From a checkpoint of a small contrastive audio-text model.
Training: 2800 steps, batches of 64.
Rows from block 10 of the audio encoder of a small contrastive audio-text model, named by matrix and row number. Rows with one number belong to one neuron. Each number is 128 + 24 x the weight over its row's rms, rounded and kept within 0 to 255. All counts start at 0. Numbers have three digits each. After the name is the row's rms in percent of the matrix's.
After each neuron's rows are labels from the 100 clips, of 14976, where the neuron reaches its largest size: "strongest on" is what is common among them. Only what is clearly more common there than usual is listed. The data: single notes of musical instruments (NSynth). In brackets: how many of the 100.
# gate: MLP gate (encoder.blocks.10.mlp.gate.weight, 768x256), inputs 0-127
# fc1: MLP up (encoder.blocks.10.mlp.fc1.weight, 768x256), inputs 0-127
# fc2: MLP down (encoder.blocks.10.mlp.fc2.weight, 256x768, transposed), outputs 0-127

gate.528 100:142144137121110097132136128133094106108163078131158112135150183133140145113098128093130124076157148149124148166079133118182131094156103140098140166118126131121155115114114120143157114128116099092120137133126120113125169089156120132112114131141121153145122108135102140154124091121071168145152101107162120130107135125150156120117153122152143101135132171120148139124119129149107128138084
fc1.528 102:182093138143099106153128138110121123159118134151110153117142134143106158148170157154109126109126135125147114113134147104152097138163172132146139119138131133127164132169118152103107131129109144188155157149098133125106081132127137104111130131093184093053154127165122143097111099166083079171098126126130153141127129108119104140116139157156124102131089131189117178108099148147137154137091
fc2.528 104:158140100130135149120138135129136146136119097132170107106137130096135159088130148123145151128133165136155159141134151129150075136130149082109121094140137146120132170127137107118089136127107125171105128130157161099110131139104079149096135082128103107148165138098072119111132178148166155122114125090130118156182155103110082154095087110114160133123132111109114112137146144087151129155117
strongest on: pitch class F (73); octave 4 (65); note: F4 (64)

gate.171 106:124091112145133101149116134179121145118109145158148101167129106124129147125112150131109076142106158118119133150117173078180071145125125128137120145156144160144112164100137123130172154113164150139144153134128148133131124108149114149109050138099146160142108106135173104137102141104117113117103085090163154131147133137147129128127128090117109151135129115147109109125116157164120159135143
fc1.171 111:073166116126114129151159128125174163183136133136145094120095089132097118113138132111163159165174096119140144132151170159140104142133123180093136102097122144135119157156129102082116128096096108101104098145135141125104096116140126138133140126084130143111089087121123146135131124133149164146137121112113117121147103142103139119148136096149116180129119133149096133160071108137107106104129
fc2.171 102:143121155139107114077107127137108116101153124136113148112097170128115144125076138131079117143136101118123095142111154165098152119107152108154168119130138149162116134178137118114119089119108115159111146114155107128152112139156090063130109138146151128089129107131113067132106144089157141144115141098155114151143137139110143159132179096115137113127133120118175115112120133152096118129120
strongest on: electronic (93); organ (92); pitch class A (33)

gate.729 106:086131163132099114114083141114104120135146094098135104104113140065123168128154091130133133116153119132155116115152134171133107121206134113119134095151156127131129114109150090108128117130150098140112124121128101083078100137101095152126078148135166153132129150135133132157138146137116133182186133110140125122118109095121145122172135151169120158112141138118136103121090094131137120084125
fc1.729 101:129108107142127142088125126124099114137149050142156115127183146112113134135098112125156120138127114141127101120166111146108099101136135153139094113198145126129101140080113117158111153115152137107173104186150147124093104115131124112172146128144135140152113142128116124132125104155141165088143108109149086092130080134093149110102137103097141184124094147110140110186122120121183167099105
fc2.729 101:122101109155129103144098136107143159117148162104150102163125126140083144125115136123127140146140133124131135143131113146116105127096129182149108127112112151098116164140134139122108122111164120119151130140094100146131160138127107114116122107093162157149133141155099109069170130096164111105105139134116176144125128137096087125127124154079160136089117073135129143106144147117123120146209
strongest on: pitch class F (36); octave 7 (31); pitch class G# (26); note: F7 (25)

gate.113 091:099091119161084095156122095182117165132088151099121150138120127134090142175134113144087101127150120110094127128151098159160119108130088103118162130097151135136112156157145137130133106166117142145134098091152135117122124082169154152105135122132110159137103116163103145137114146127140124135121104195120137121164140124167141096156131094102127113158170145126105101121098153193123131163133
fc1.113 099:107094114148114105131118115201124148139123108101126142157116136168109130096148131124088147110159176128120154126101144140096129125131099150168132096142122079139159116156145090145103147087131135066128093155149124175132116137164158123175154100144152134135142082109150144126140136142168115114125187124160121161157168123058121149130106130158132172111128069121078119114125118134147118108140
fc2.113 097:173141138121097152090138119139111141159140150104097162148144110108126129124149114152113096131143096090117087102130138094120114152117094137099131174137163071136124098144104090146143127147150116153128110109145105114128156148166124096128134133092158097105124115113128105124153143106182103142104144104137125100143109097200128175108103140068129105112084138103122106118112172118118138143140
strongest on: mallet (40); pitch class C (33); octave 8 (31); note: C8 (30)

gate.696 101:127117155123106115102150135104132114157140112129159156085144122159109125138126125092164082111119153120094091136091144160133111156132156141121122122185118147120118152115129110137125136146125162100150147127169122122146137129100146120128123159135163106127139124119113122059102140166144149114124165104093120154137081132145124107140121183136175115159153140150118126105172160171146135179140
fc1.696 098:169125180082114126139154141123106161177135146105090165107094135132176096119137111143152128159108132123124155117073143140098122090096143124155135151112133117128106120155111121110163155115122178155133104120083127133111113127150124159087112109088118163136115154127129098167111121097119161135124080126116155170114145100170110151161154070150109112152114104124128150201119142138131138083075
fc2.696 097:111121090122136092110122139144201089091143105129148116102112148121154109094125124102081103143111140165118148117138098116114106132075103102156141151137131077138138130146126128163171116141133127102130144170156133148112158115161114087135125158138139138132122147108119066079161104091102102146153148097149129172126137105166090086130120112145114120138165153124132105150099147180158153131141
strongest on: mallet (32)

gate.706 106:095090082117109111100111110161123130153160087108154136120170132189159177162125100150157153131136115159136123107186151124152119135131120113118118111137139140105146139139145169141131150125157118135085127140133130108139119141193179195113131077128155111142127157170132129125120143122148161148112137156154143111160142176116075127121129154154126103108117103163175143107128105158185147115180
fc1.706 100:146119075106153145131170108148138135123117132145154135120097125136158176124095137163145111125127100133109091145107152144155087163126168118138170128156148113166137142139132169101169153127127100147096147175106134120129212149150097153108130120107124099143136143139127101118128128108137135125088111149153142139169128138129119158146088152135133105130136130173128153133117107103154125113152
fc2.706 106:147181146109120122125121095087138121077116122102096139115133124173126113131147107157159136132128140137159105144134145135160135127114128098120118093147137171166133092119152108147151109148148088150151108105153118165134143166147139109141134141079135150107148125133116129137132108133097140144134085087135154084120082094126098109178111133144142136124121117118154124130139121129159107126150
strongest on: mallet (42); octave 6 (34); pitch class F (30); note: F6 (29)

gate.11 097:142067150127137131100113088089122118162120148147121094126134135127111121102110115099125120132101124133137109146135133155054112146102094141160174109185121164148125120102109098106106115123154164096125107158165114119190156138132114122132109111143129139131153157141143153128125143169167131132114092115131121148160156162087106083108115141173110112060118114085100173121099138092133131151127
fc1.11 106:135147143137118129100120168123104145138131185141117167191180119113100136128103143110144104137117102142105166147127102148173133126119183110141133123101141116102118109176117181175178136120108117133127114112174144165134148125136113136166144149131116124135140129124139113147174166048158174123148173081162119093107157120106134110127122081157103148096123093127098105147167111150142163123090
fc2.11 102:116079136121142187161082134156118143138171123128089096127179141129125110109081150090138111131146149155113127131144128135091098105139104132111162125147121114128159127120126146133133153089125100180173108136143103170155129132118141174126130161117146126105094122119135133122147159136153047111124104148133101124153105153136158147141122100108162105126138147105069123099119097094090129148089
strongest on: mallet (29)

gate.214 100:167183099135121132143114122115107122102166135086132147127110133165121152150097120104144154157165130131134112164151130112075116134113121120118138152149186117103128191157149179120114139112134097151076123111136149154125135124116144150093072133143123137098109148131173176128166115107163147128130128151139136122130116142123101113099161100131134148129153134105096139134161148141132142137112
fc1.214 106:117100141115140099127151107121108151127128136138121107101167104127133138115138138102155078096118160146148118133115142135133138093109119107119073095083096121116137177109121112104086136102123140152129183113127139145157116133153129072153168114155156132112123139148148121143077181095136158118142126116131143137145126106123139109090082175125136090127120099130138160064120134102115090113071
fc2.214 106:172070153156147131144145149140126114163125144126120116140118115130170123120159148118153105133105115131158099113101132132146121130174154150119086168122166151141100139118149151144133149117082147086155087096079102085115128116118127137154163145118133134119123124115144140120132098131100171115087171139093119173126109126164121116138113126075118156123159110097100146106096157119152188107113
strongest on: mallet (53); octave 6 (50); pitch class A# (29); note: A#4 (26)

gate.625 091:141149118098102129168119146110131133160139144106157121162133171105138152092089117154126184134118136121149112116088085157105155146138109100130122133123146131129170103135145110095133152144140133137121164126137118148162136147155117156144095084144123117141111172158125139092115100136130110170165152121150114111131110110163145126144130133159175090154127098146187152128129063131111102153125
fc1.625 094:087156140127124139148132137116111150124095116106121151105111112120104123128122127128121128127126128126103115210124136132143095155120118148128111135114155105111096113086115120178113108077112151100098122120113142119133154189128115168114092153152175119135146157107129162061135087133086141131140111122138156126139158109120156127172158133127122152156123111115136124129144101150120125144145
fc2.625 095:119136128135071124084194110098117080111131160137084133136099084130127183114162116135130153121139123141114120117126130072170153106140150119089172146125130097117144139123114162140126122128124096175073145152119136082129143128131101125139111121125101115094119111148119131126145070113146137105111121095114079147177133133137116137150151117162159143166135166124198103115116141138143115184161
strongest on: mallet (52)

gate.455 103:112128147056118099151102151130136133118122154142140127137095132115134104105109128121125105180120125146097143157101148119188085117115160104120143103152113155105168132126119145121076136126129131130138154131111130098089138099136107119115123134136123114160139080136154140142112083176146145137120125129138130107154085149122176113144124116087127125119111133139118141172118100151148143154074
fc1.455 094:108110156149157151169101109127133170137119174100119128159136117096129145100134106196150156095109112143155121112084167162103135127132140161079117104140101112189082174156111063153166157145076121129127144091114102149158142152123121150193120124106094145115125114138117158133137109125151099133168127151091099178085065103129123080110103096111117139154106096083161108117136150105115093125116
fc2.455 104:158127156138136148116181179141178098137130101141167121088120085152151114151108117177111075110125151166159119098115113117102085112110114098136094112095124114102138103108087151110170136126111104152153132130150158131105123092163132110132140181086133128095107117152128122136112138158124144150153118153108122100104117111108104130163117135096139117153100133120168140138106148151132110129126
strongest on: pitch class F (53); octave 6 (50); note: F6 (47)

gate.324 097:125093137119142113112141116146116127121124097133122122124127109139150106170135125115126099115120112136097143097148130111170142136145131094120147145106176118094122128162100187120104120109135142154106125064147123119136132109169116144100147114150141157087107116125141087126101132142107108134134130105146192124089159118162143113120147078103128128137115134123133156134137107148129109136080
fc1.324 098:115079112134127089134156095142109146093097125106131100105172125170159136152151169164099077134165140158135118143146165092130115089140138142170149132140202138098165108110121105143135158175137156128163100104098135094142134135164116175121137112144122109129114098117120131147104112123099146119090099150120130109126135150143122131141137097067134124125146116166111133106135132135102116175113
fc2.324 098:122171077107151110138122077101128128117076112167151166153104141122114148141160120100132128138137143131163127159142116099110159122115123100112146165136179093118147093131143090115151122111132100125091163121102107119106146085106115141118156121107135098160135156090120091128188141081164161114098123139116171146146108107123103132124138149144148109105107153132092114162144154120123153134112
strongest on: pitch class F (83); octave 6 (56); note: F6 (55); note: F5 (27)

gate.175 102:106068115110146127137165071146103123114125121113125124101147131107154182150077135120112132138149138109149132116134078143150123137151106159112118093133113153136161137149140132158152114150160130111089167095134113148125152171070094123122114129107121131133149160134139137127081152117118112136161085174124148118113126082073113108152198150090088186139130145156148140185107113123137118156178
fc1.175 107:116073106120137079134114152139117140097118138093128163120159164087130185138136141088126127141128133124093146119142154172098101147094131126129139103105135121198147153119136110173147108108109148157121106161149117127157142152113096091114096139140136130138110121135077141135122147112086128094161082125145117112143139167090120159144132167145117133093127136111125131137148083093118106166106
fc2.175 099:128173142146111112130100103114130130151073144111139097137077142141132152144123122143133127105095132123087116162113147121128170187114118134091119108124103125063141111103184143105109103114119121116142158158167121136122141124126146114092120154155160125173121147155097105130104139101164142129118134140170129118145148151125106106130125128127092137138144173095089176113123087142143142136143
strongest on: pitch class F (99); octave 3 (53); note: F3 (52); octave 4 (38)

gate.329 099:123143134097145134136179148101129129165080154100144099125166108126153079094156117123148093104119105139146113090137112149138112097147182132100125124162113123113135127129111131146125129139131141170127162161117126125108157125119103116095178104141148108137095126114154130104093120147117115111124154116132094112123126136126138114086144169133105093139139133140079113132151118130113109109121
fc1.329 103:159129128154138111108078094175132097104136111145118147132095146083145153101124133126121124097144155129138162157140150137129125165075102086148155178126154153136065087133133129109102107164147124134112147086133135122147120161152106106124122169087131141140146119169105125135180120102135144128111166121133149139147145130106144088095092103164150115139137109065149102139128141135151121084108
fc2.329 100:157118101129121128104148133147131149139117148084116130142130141117149114118131147070166109089139120134124135081132130134167099182180081065139114138069136136074130089163109109102147113157135168141093130118119116101100127123128144095117117137131128082116142137154098125128090111147125123137147129135171119132147106091139121105139151149124174118119133136132168143112141104100113111110122
strongest on: mallet (36); pitch class G (26)

gate.740 103:131100147106133151073175091134147157151124149168127114123152109145123162099146135176152149147110130137131116121088082115158117132106144142138159184104137154113114126108143138127153115095123111126117126164142135098176139102092109141078135097137137157132135114098111118105147095135138150156102120154131089126160179154150115089110088102089110129152141115185126121121123165148169117181108
fc1.740 095:166136138129095079116156126139118092152127086127076153076090137101161133149128140086136164111101152133181132131105101080181125163104118105155138157142105139128100110122081120143116138104111109162105115098127111130117136145104129147111081119147111090138136140152156130139147135157130138135131144121138132131105083139092137125114125166109135119097114105135149116074088115148126108128135
fc2.740 096:171130126149114165130147133092108169131119144129154099118163142113133084113050132151123155116120135164122093128119091155130118125138155115154110124146149171100141145098127142125129134114120140161133080136128167099089099170155117117112127178129162120125134101144119109166184145124132110166095134151127160147095132154191119062116126132159125119112135136116186109115173078135136104105141
strongest on: pitch class F (72); octave 3 (56); note: F3 (56); organ (42)

gate.127 093:107132127127153112122075100115168123151107108136122110178148084122100110135089111127121144108107128138099137099163153116129130116077113132108128123151091135107092136090159144126130080144122126144115153144149123143127114121163106160172150102142112163123136140096064135130120114095137153142108113089126151102159131149113145084116125099120173135137138113138090157167108122118170128144151
fc1.127 099:166104123143144136114141139141128155111168101154127114150121141143132077122121112171142098137092091067170156128135106097096138152101170126174138139108144083134135106148109079107135146110154148115140109125096160124151114150146154114133136135158125111156108096104117121192126119056109117170112070098136123132138086167118114064116116118120137095119094110097135167133084133141151140142110
fc2.127 098:139139103121142144133128146119140136126115097163117117155122147092131070105144129133138102140134170133156120125106155121104129117146083160132117121106108066083123124154148117144158135144131119146099152124104128179174128153099112116165141153094145126160158154073114109128161112110107116140185093114115125147102128143107102161115142194073113130116115111163109144119130108100140114146109
strongest on: pitch class F (63); octave 3 (62); note: F3 (62); octave 8 (27)