From a checkpoint of a small contrastive audio-text model.
Model: 25.9M parameters, log mel input, encoder activation swiglu, encoder moe soft, encoder num experts 16, encoder patch size [4, 4], encoder depths [5, 5, 5], encoder widths [64, 128, 256], text encoder width 256, text encoder norm layernorm, text encoder activation gelu.
Rows from block 10 of the audio encoder of a small contrastive audio-text model, named by matrix and row number. Rows with one number belong to one neuron. Each number is 500 + 25 x the weight over its row's rms, rounded and kept within 0 to 999. All counts start at 0. Numbers have three digits each.
After each neuron's rows are labels from the 100 clips, of 14976, where the neuron reaches its largest size: "strongest on" is what is common among them. Only what is clearly more common there than usual is listed. The data: single notes of musical instruments (NSynth).
# gate: MLP gate (encoder.blocks.10.mlp.gate.weight, 768x256), inputs 128-255
# fc1: MLP up (encoder.blocks.10.mlp.fc1.weight, 768x256), inputs 128-255
# fc2: MLP down (encoder.blocks.10.mlp.fc2.weight, 256x768, transposed), outputs 128-255

gate.554:511561549552519510552504494524517500519496492524500529515467493484526494497485524471501534513492487482518500456482515493429471505487486504506498498505524452500517476495482489511456510518471492518479490478433555513462477489490513467494493492505521470532478505519516502521492457511519437499558505523519531502489473491513495548533516505456490501541490478488552524500498515533501508538487
fc1.554:496469473515510473484480531501517488470519506473512502518546454510540496484488528526517543484504515511514512464528493519521494475521510483488453462495545494484526495526541484482495457503510501523504525461477501475492499459468454512528530494512491532504482487444461549546501480500516560471469470560490485497530542460468547500520529499497517461514479520532506475496502525446490501547509
fc2.554:479525489518519530509512503504460448532529503503486491486506460494533539503513478464532498518481476501456487468460516507550476526517509467496463496525485477519532497499525513498487542478495498492510500517484555478483545510481510544479516508555510514543569500496505515546476493476494502472532496478490511541523511464500523467485520513506495474471487494531463522504548452496487491500499
strongest on: pitch class C; octave 3; note: C3

gate.473:489505457480504521523534511498477500480507479507531493471521523499491509458485481513481516525504518465468485558464525484511507500499469497483458505440506466453505485513481525550519456479448543503521467516558527492483501554498459476514539536525509506466525505503495518478525514483497478484466525504524487534511509525505459518543456525507499502493504449496532506522494486525501519499521
fc1.473:481530467488519531527506485505537484550506467462483478486485440518572501413525495504504489489523513518502508524463531505492518520484463485524501484479478483477438494467458511509462526503517495509507495479491493519489510497503490428495497526491540486482486477515513512506478522463457525437517538526508513478453508496473479539502446486479499470492493506477546496486472544466476500515504
fc2.473:506472488482512482490460531527500541513542478527464509500525456481544507487516516498519535547494467504520499546494509506495498441521478479537500517517504500522537534500520514492497537512491524543490463481515514494483485481560500486482447490486507495473489486492485510510492549495488506509419456530498491487495481477475503478541525486524493538536462546519513500474499524523509494489456
strongest on: pitch class C; octave 5; note: C5; octave 4

gate.404:416515530477523508469480498483519532518531520468510521506502521531500521519484484500494476446510464534460498467453520516543525475514517451482534500475456529517532529517529486468531552525508526505539485553457512500479461486496505494478470506508518481504469503473502496525527520516503502522504519465517516498513493527474492475477497498524528532469510465482473452500489513504480500505493
fc1.404:474482470493503469532525453539536523482468521537475533505486476469472477466524518520492495503474542511470516505490514495484540499510533495517501505496518537508496470478501533530513488496503556471499487487524497433509461521468468510510497510491504426489518544550482482506564526495517504495486521513523532513477488483519543489506486472502526518532499520461544468463459474489476508485520
fc2.404:507458477491481447494501470521552490535525516474496514507488539461493468519503474552477490502502457506491533454536536510462527512505483452467488515522500522452533478523538502485484529463507492481532474503498470500485501544505483489541475537500495505510532473482501524497533488470503488476484553525529485488520487448530568490533479500506511463507495508534544507492546490510538484493544
strongest on: electronic; organ; octave 3

gate.654:475485473536462524557553502490516497515491473495514433499523448494507519504498452472472505469520456466500516534513516523481523505495526488471543439534544530487480508534518454486506531532506507539527514453506482507498500497497550504545483520483525485507460546466494544473504500516485504497520486473516512464467475517492476500476496510520502472477509504492504495488510503481490542505510
fc1.654:474475514543482471502478466516501467499528517528527553519517468495480482431574481504485500519479504526501525518523502519542487499536502516478497558467481491502512467528475536533534479508485478501520458475486500525504475518507521488523484545527538542484557517484482504509523480484532492526525509512519494525550481505494529524498519484460487469498545463443479485511492483536498517517534
fc2.654:471482491525442557535493493504556477509479470508522515472455510498526459498514530509483504518520520519505510519482517470492522566483457508490507519557497492461511498530537506523551534550556501482482488490476509464474493533527511483440481499489490505528499470484469493519471485546493436510507545514490507489496522467514529502479566537504473527490508475511493483504542530478466515533517
strongest on: octave 2; pitch class A#; note: A#2; pitch class G#

gate.744:472482428504508488511522517513523538529478550553513496519533499472496546532491538479508507483504480489534467499504538530512515542555536534539529444519519531485545498491536519509503495472514481455481488480499469475479550485514505503481510508519486464513480505484477538456519508525528510500534541500486483518498473504469494537479483491474503532526469463499510519512504495475451434486476
fc1.744:521523501535550530515472482490529475545474521495506515456460516496459500492465527535520547483485537509525509520494471466523477519522534476499454465504497537575467549486480473521481501559505548499501488532461555546476479469460522513482518480502526508512525507485505462505488452514461523493522525531460473499459491487508520498527477545477518467500519520497519552512530522493477548535498
fc2.744:528502522475528448492490466508494504444482518500502474492464516498501544479529476522512528528494478520478453531504523470500551486434576512524497505512490503448512511490502548464504471461485503481474485545489499472490496508550516460501449509494467536510485462481516502451498509486503488492502503513478513521488501539555510517509532487502428550507515479503517471472504501497460541472518
strongest on: electronic; octave 2

gate.717:460518518445485481567506502503509524474498474500498505539531521495511500509464466524519529527540474492460521467472480556487471498502486501503520458463513491511481466473533520498539506465538470496494494517531521470526532497520479482497505536513475525527448515497499447477507489498547492558527488509484502521511503503506445502466510506490509510509504491500491508514471509489500454540521
fc1.717:517542517506508488474489479543504528540480459494481504525479505551493442485535526497542511491467495512456504489538482490498512475463488500496453508548507422508487518490526464463544491478469460509484519465494512527473527450500532489517537493485514497511529477475499456463505539501529489519516482500489483509525480469518503505524486527531493490521481488520557524499495502508523492491488
fc2.717:502486490439486471510500478522532496483473495539496518466457506514466501499516522517485517507526500533536470572495464481471514459459523496484482507493457507441537504467536482506483507502506514505459507528517523509537534477533544452492504471477485529497452506506488484516496442515510491499492507505482544489509517511545469534487478501491447465523497504528542524469500506532529517504479
strongest on: electronic; organ; octave 4; pitch class: A

gate.107:520513516537480503486515487477541470481520469505494512539479512517492551522482547526464529487521495490542444548483532504493514461501550507505511487513539523466530476503527479491464485475474502488483543458513487431474517526481467518515547506525526505536492496450508484523461508478510495506488529497509511498512485482545526497477537510443510507465541527475481500464532502483525511451506
fc1.107:488480498515535530511466522549497513492474450511503503429522509454509519526479507481514506465503506558537486467496506505488506508477475490511525488520520462544505526517505470501513510521488468553492534485530499482480502497504506534479486484487497510484508512511455489538482499504502525495532456535492475472512515543454449519535480502524488472506483446535496528492452510537523486485500
fc2.107:492477465442510488487506500497481500535485507494502504473488451489501510502536494466493489478480509525527478507501499498481492456498516468483510518506511475489487454466506476470496500539469541464467508472513510489493517523499532512529496510508505486511496491495540473486484514490519479490519479463499519531484491547483477523502465509518495531506524513511533462472509457511505444561552
strongest on: electronic

gate.275:500518515491507510563491444495505531510539499509480543461539483539499516499492491522508538517528513566545521503496501513546502497505510472492529528490466557532500513487515496500497529477550546503449490469538543552489506520487506506450540533454524464488478462525533481486498475483525492525496501508526494477521521471515492477490480492528477488472488467477523477466509515550491468464466
fc1.275:514501455497562512495491489544506478499504523461528517513501502521476538560487507437500487510504505540535529493543543485475527534485481487516507492460503511490448494532431510529513493484478496538495513488525510473501504448501479519526535505545506499470520489480499505482485479494468531496511474528464457482471557530504500475526495487461481497500504526454514486512472527470536507492432
fc2.275:485522465480498475520501481476521501477495468481513470509515483501468488515517497508529530530514524522470463479515545505487495500540514510496505479496467504483492555501478539471508506508463511492501539494539518474464515503501546515526496502498494523491527504516492473489523483492484507486445508507512440467464536468488521494467472470537474565559464516506502546467534543527465534449466
strongest on: octave 2; pitch class A; note: A2; brass

gate.523:478531498489506474479538489487475462529525497488510468479554490482490473496539480506531504536508515482498530478467534500495504482485485491503517508447503507495537489468481506467563513525489481524457501514485524501541515455496501549488500473463505515506497484492440451465479486482553473480524512444517500491517473508450535509496500521502504544532485473519508512479518484515472560503464
fc1.523:521502486481529540496477536491498493507488486464500514473513527476518504502501476550467488477454522508499457444512493482526551526490486495470442501518465543511467536525521511494510577518526522515533511534502502509487481556466487481529491481529515513478519495481485525518477501533482492511521494433540495475489477500493540499496522459507510505487503534517514496517517478485460463512478
fc2.523:498493501505460462530546481489524440508526520533466509461504524499478509495495478471510518468528471459493535466523580506510471537543498497489530494492477523514468479524530519509497481513539460465570484495452476552484501458480464508526491491520493507503473548522474464473463478494493503521488526502516477486501498495496506513489488521493492501504540513461483500500525488480489475467484
strongest on: electronic; organ; octave 5

gate.82:503492489531535527475478488491546534521497478501489498505508523490522543519492496541477472501473504532482477503487508527462451489483527511461530506488517522481453514488520520472482552452498541501463466469519466490531511507486492497526494530503444457484523553495460509487488484493437482526562534536509512491499477533462496498490450510514527559518490517477486488489505476548482505484487
fc1.82:552493533475533512507484434499490525537436535532512518504512479483520519433549496498479531486534513517515505480512474495521554522506497498440505511507509546510509512520488519474519509489470487489496502528489471495500502457470484500528502503495496521506523507497548463509475516488511464504520522495518500495530453526531492510500557519464502517474512563537511536478529494464539483491526
fc2.82:512496498501496478507472486475526469511472538516502529503425503437483542495447521510558527511531485507495532502526471502457525494472504458508501520560525501492467486460528494459512453509501482511509514522539514526482509477534520511525491518459480476465465487499511476487454467507512510545515518513535507458504550523546503484508511529472497537490475520543515508484522507483454479510507
strongest on: electronic; octave 2; bass

gate.552:530474489497564482510484471499485495515502525514488516524524533543504551471519478515524520481494455487497503481494469527500528476529493500465503496474499519551429483499507462464487529503523497492497474480500495566495507523462485491510486544491498489465508532546488552554526493480508494466530499491437487508519511472470522514523452479539483488519460482535503501492504501490521488528503
fc1.552:515521510474562488529474449525485473498479505486497534501480474477564523522481431525518478502506476509470564520512502514518489450514477509461525452511484523491476521520536488494488511480530506499503490523515538520515532491517501449530524475508487531510494474512535553473479471491491485484490480523452449505521490476484510499506482504528513527462515490495470478534513509495546525513511
fc2.552:532475520521490487477509553491476461528502502502525511517491524469517526513514514416493496502531463495475519487469517513520435539470521561477520489475522499526478490518488438564504518483473491489481518507470536498484511494506505472500519551503497473481531533443525528442469489475502491486495483553468483518510509510500495494517489481506492498530482510500497503535564477505525438508521
strongest on: octave 2; octave 1; guitar

gate.376:520516481529513503482500481530467532473481502513552497478505505527510512513527532487527501534495477501498525514490513495539486469496479486539520536479483503533510496454474497493510525463520540484509520491486482532510455501437517489494540487460504509454524494480488529527499484473494478529526509516507502537493504501468535501459521520506506485464501529491542464446475488500514507490496
fc1.376:540484514492461503485495491434497473515509524515523480531519526525575534551564475531516486477485502523458468534475517516496478480513504515521510538493502483524464533489515526456512501496533493496510500485513484523499536513551502490472488558503484532514466484532511490483457472519484464491454500487518516519545468532485481522474442476514466517458487519547498495548476482483501540519469
fc2.376:471507529477513504455490468506515511465533520472497487516473523538493505525502494487522485532479457508553488473487522514500486518548488500539462493507510516482511485497472473556544533519574532465503496474464449470484482478507489499466479509511499473489518527471521535531489493544524507556515529493457489512485504529530444508493496518469471501492498543481496485533515492543480489468474
strongest on: octave 2; pitch class A; note: A2

gate.288:524509488524519467488487514494445468510486489490472511443520533473530530483447473502513443484481499507491478487471492505492516511474477514449515506469540531539491455510546479486525503492506510486509490539507496493501509516508491527532485482428502492536513499489482494445471517525536477530529494517487523527508521483550524476470515497497485487476512485481509561455519535520521495442558
fc1.288:518468546528540497504483511529451496494561495488515492473486501472515526504436512487518513479488535504492493521509506494513500536459513500498499514477537523530491476461502500474502503510539512513466540507503510503484543503505471494493509507511504493507526487514483504455449492479541469525453441497481551514483490484529517487510501501498511542500503511501483528492499521529519474482516
fc2.288:518522513540491491479458513478531501508504462442482471514490479497515478489503529495508491525498544519492490464506516512514484496504521549467473501504496558524509484450513457513481571456512494497533495508495517494471489525535525502508482506462526495501554487507512484463469469430528503467516512515496500493455475506507505504514490463541509530530482531530519577533551482512515491496502
strongest on: acoustic; octave 3; brass; octave 4

gate.294:478504459525516483490506507497529543492514502471487490528483528484475500511484506512487549504499469465515440516457521536468540441513525490511456531474472505492491476500505498501496528523507502492484477512519492449464472475488489482473490517499524486510479499475448488488518557509504487488524559492488518518508488478503510460522525520496518498521482533501507477486505511526501492481462
fc1.294:504491468527509490503477502475480498470506479437499547519483505512511473542547500470508526519511517490507509559485501508489463535477452502450519499531489470490496492489502530519482518466470496516462534521454506497513485534509493470504528523499530527542471493537466460539518518511516509514483499525493491481507519540483485565469496489527494493480466516542495512510502517496566513478488
fc2.294:442545453505506478476524502451513533457508507529481537497533474487489469489521469532518556461468496522493487543486479520517491485505506511493475498457507509518512474502511445563535502536489474470482502507483469489522493458493544490488500486471566478449479499486511484485487476530462502491456479499462507482479518523478500510454519525470534484516516528515498517512492481504509499465510
strongest on: acoustic; octave 5; string; note: C5

gate.190:482487484520507522508477498482484512483479457493430510491501508509516505515533551475474479533557511506521474500535511456497458464515517504554509494522491493575538505497511562512472527485489488468454488488504516470522504519532492529474483487505498458524522548507481476549495558508458520484514538463494512487463502471498479501515548497511469517525468500472462519480520522503506518511507
fc1.190:525483491533527496486531527473491505495471453507490478523486495511542496471492510485484530560509513457480480499518482520473486541489513470485500513510468517523497469506508518478521497443500529505491511517511520480455531505476503567518530500520510500480489530520464487483469491437446476511520522512467528459512511508489478515525506485509476508539481476493494525576548539536492479481487
fc2.190:544485532492516516472506487477507494504471470463529490519546532511470495483515496561483516535532537521512508490480493502527467521504503519518530466450521497495509507486479495472487533534494433476478514475500500487501521531508501498485471496497490450502535511500531543512515509508527541492497501499446523461497535511527510514492523484526551455463498482477506517496508502488507472493456
strongest on: octave 2; pitch class F; note: F2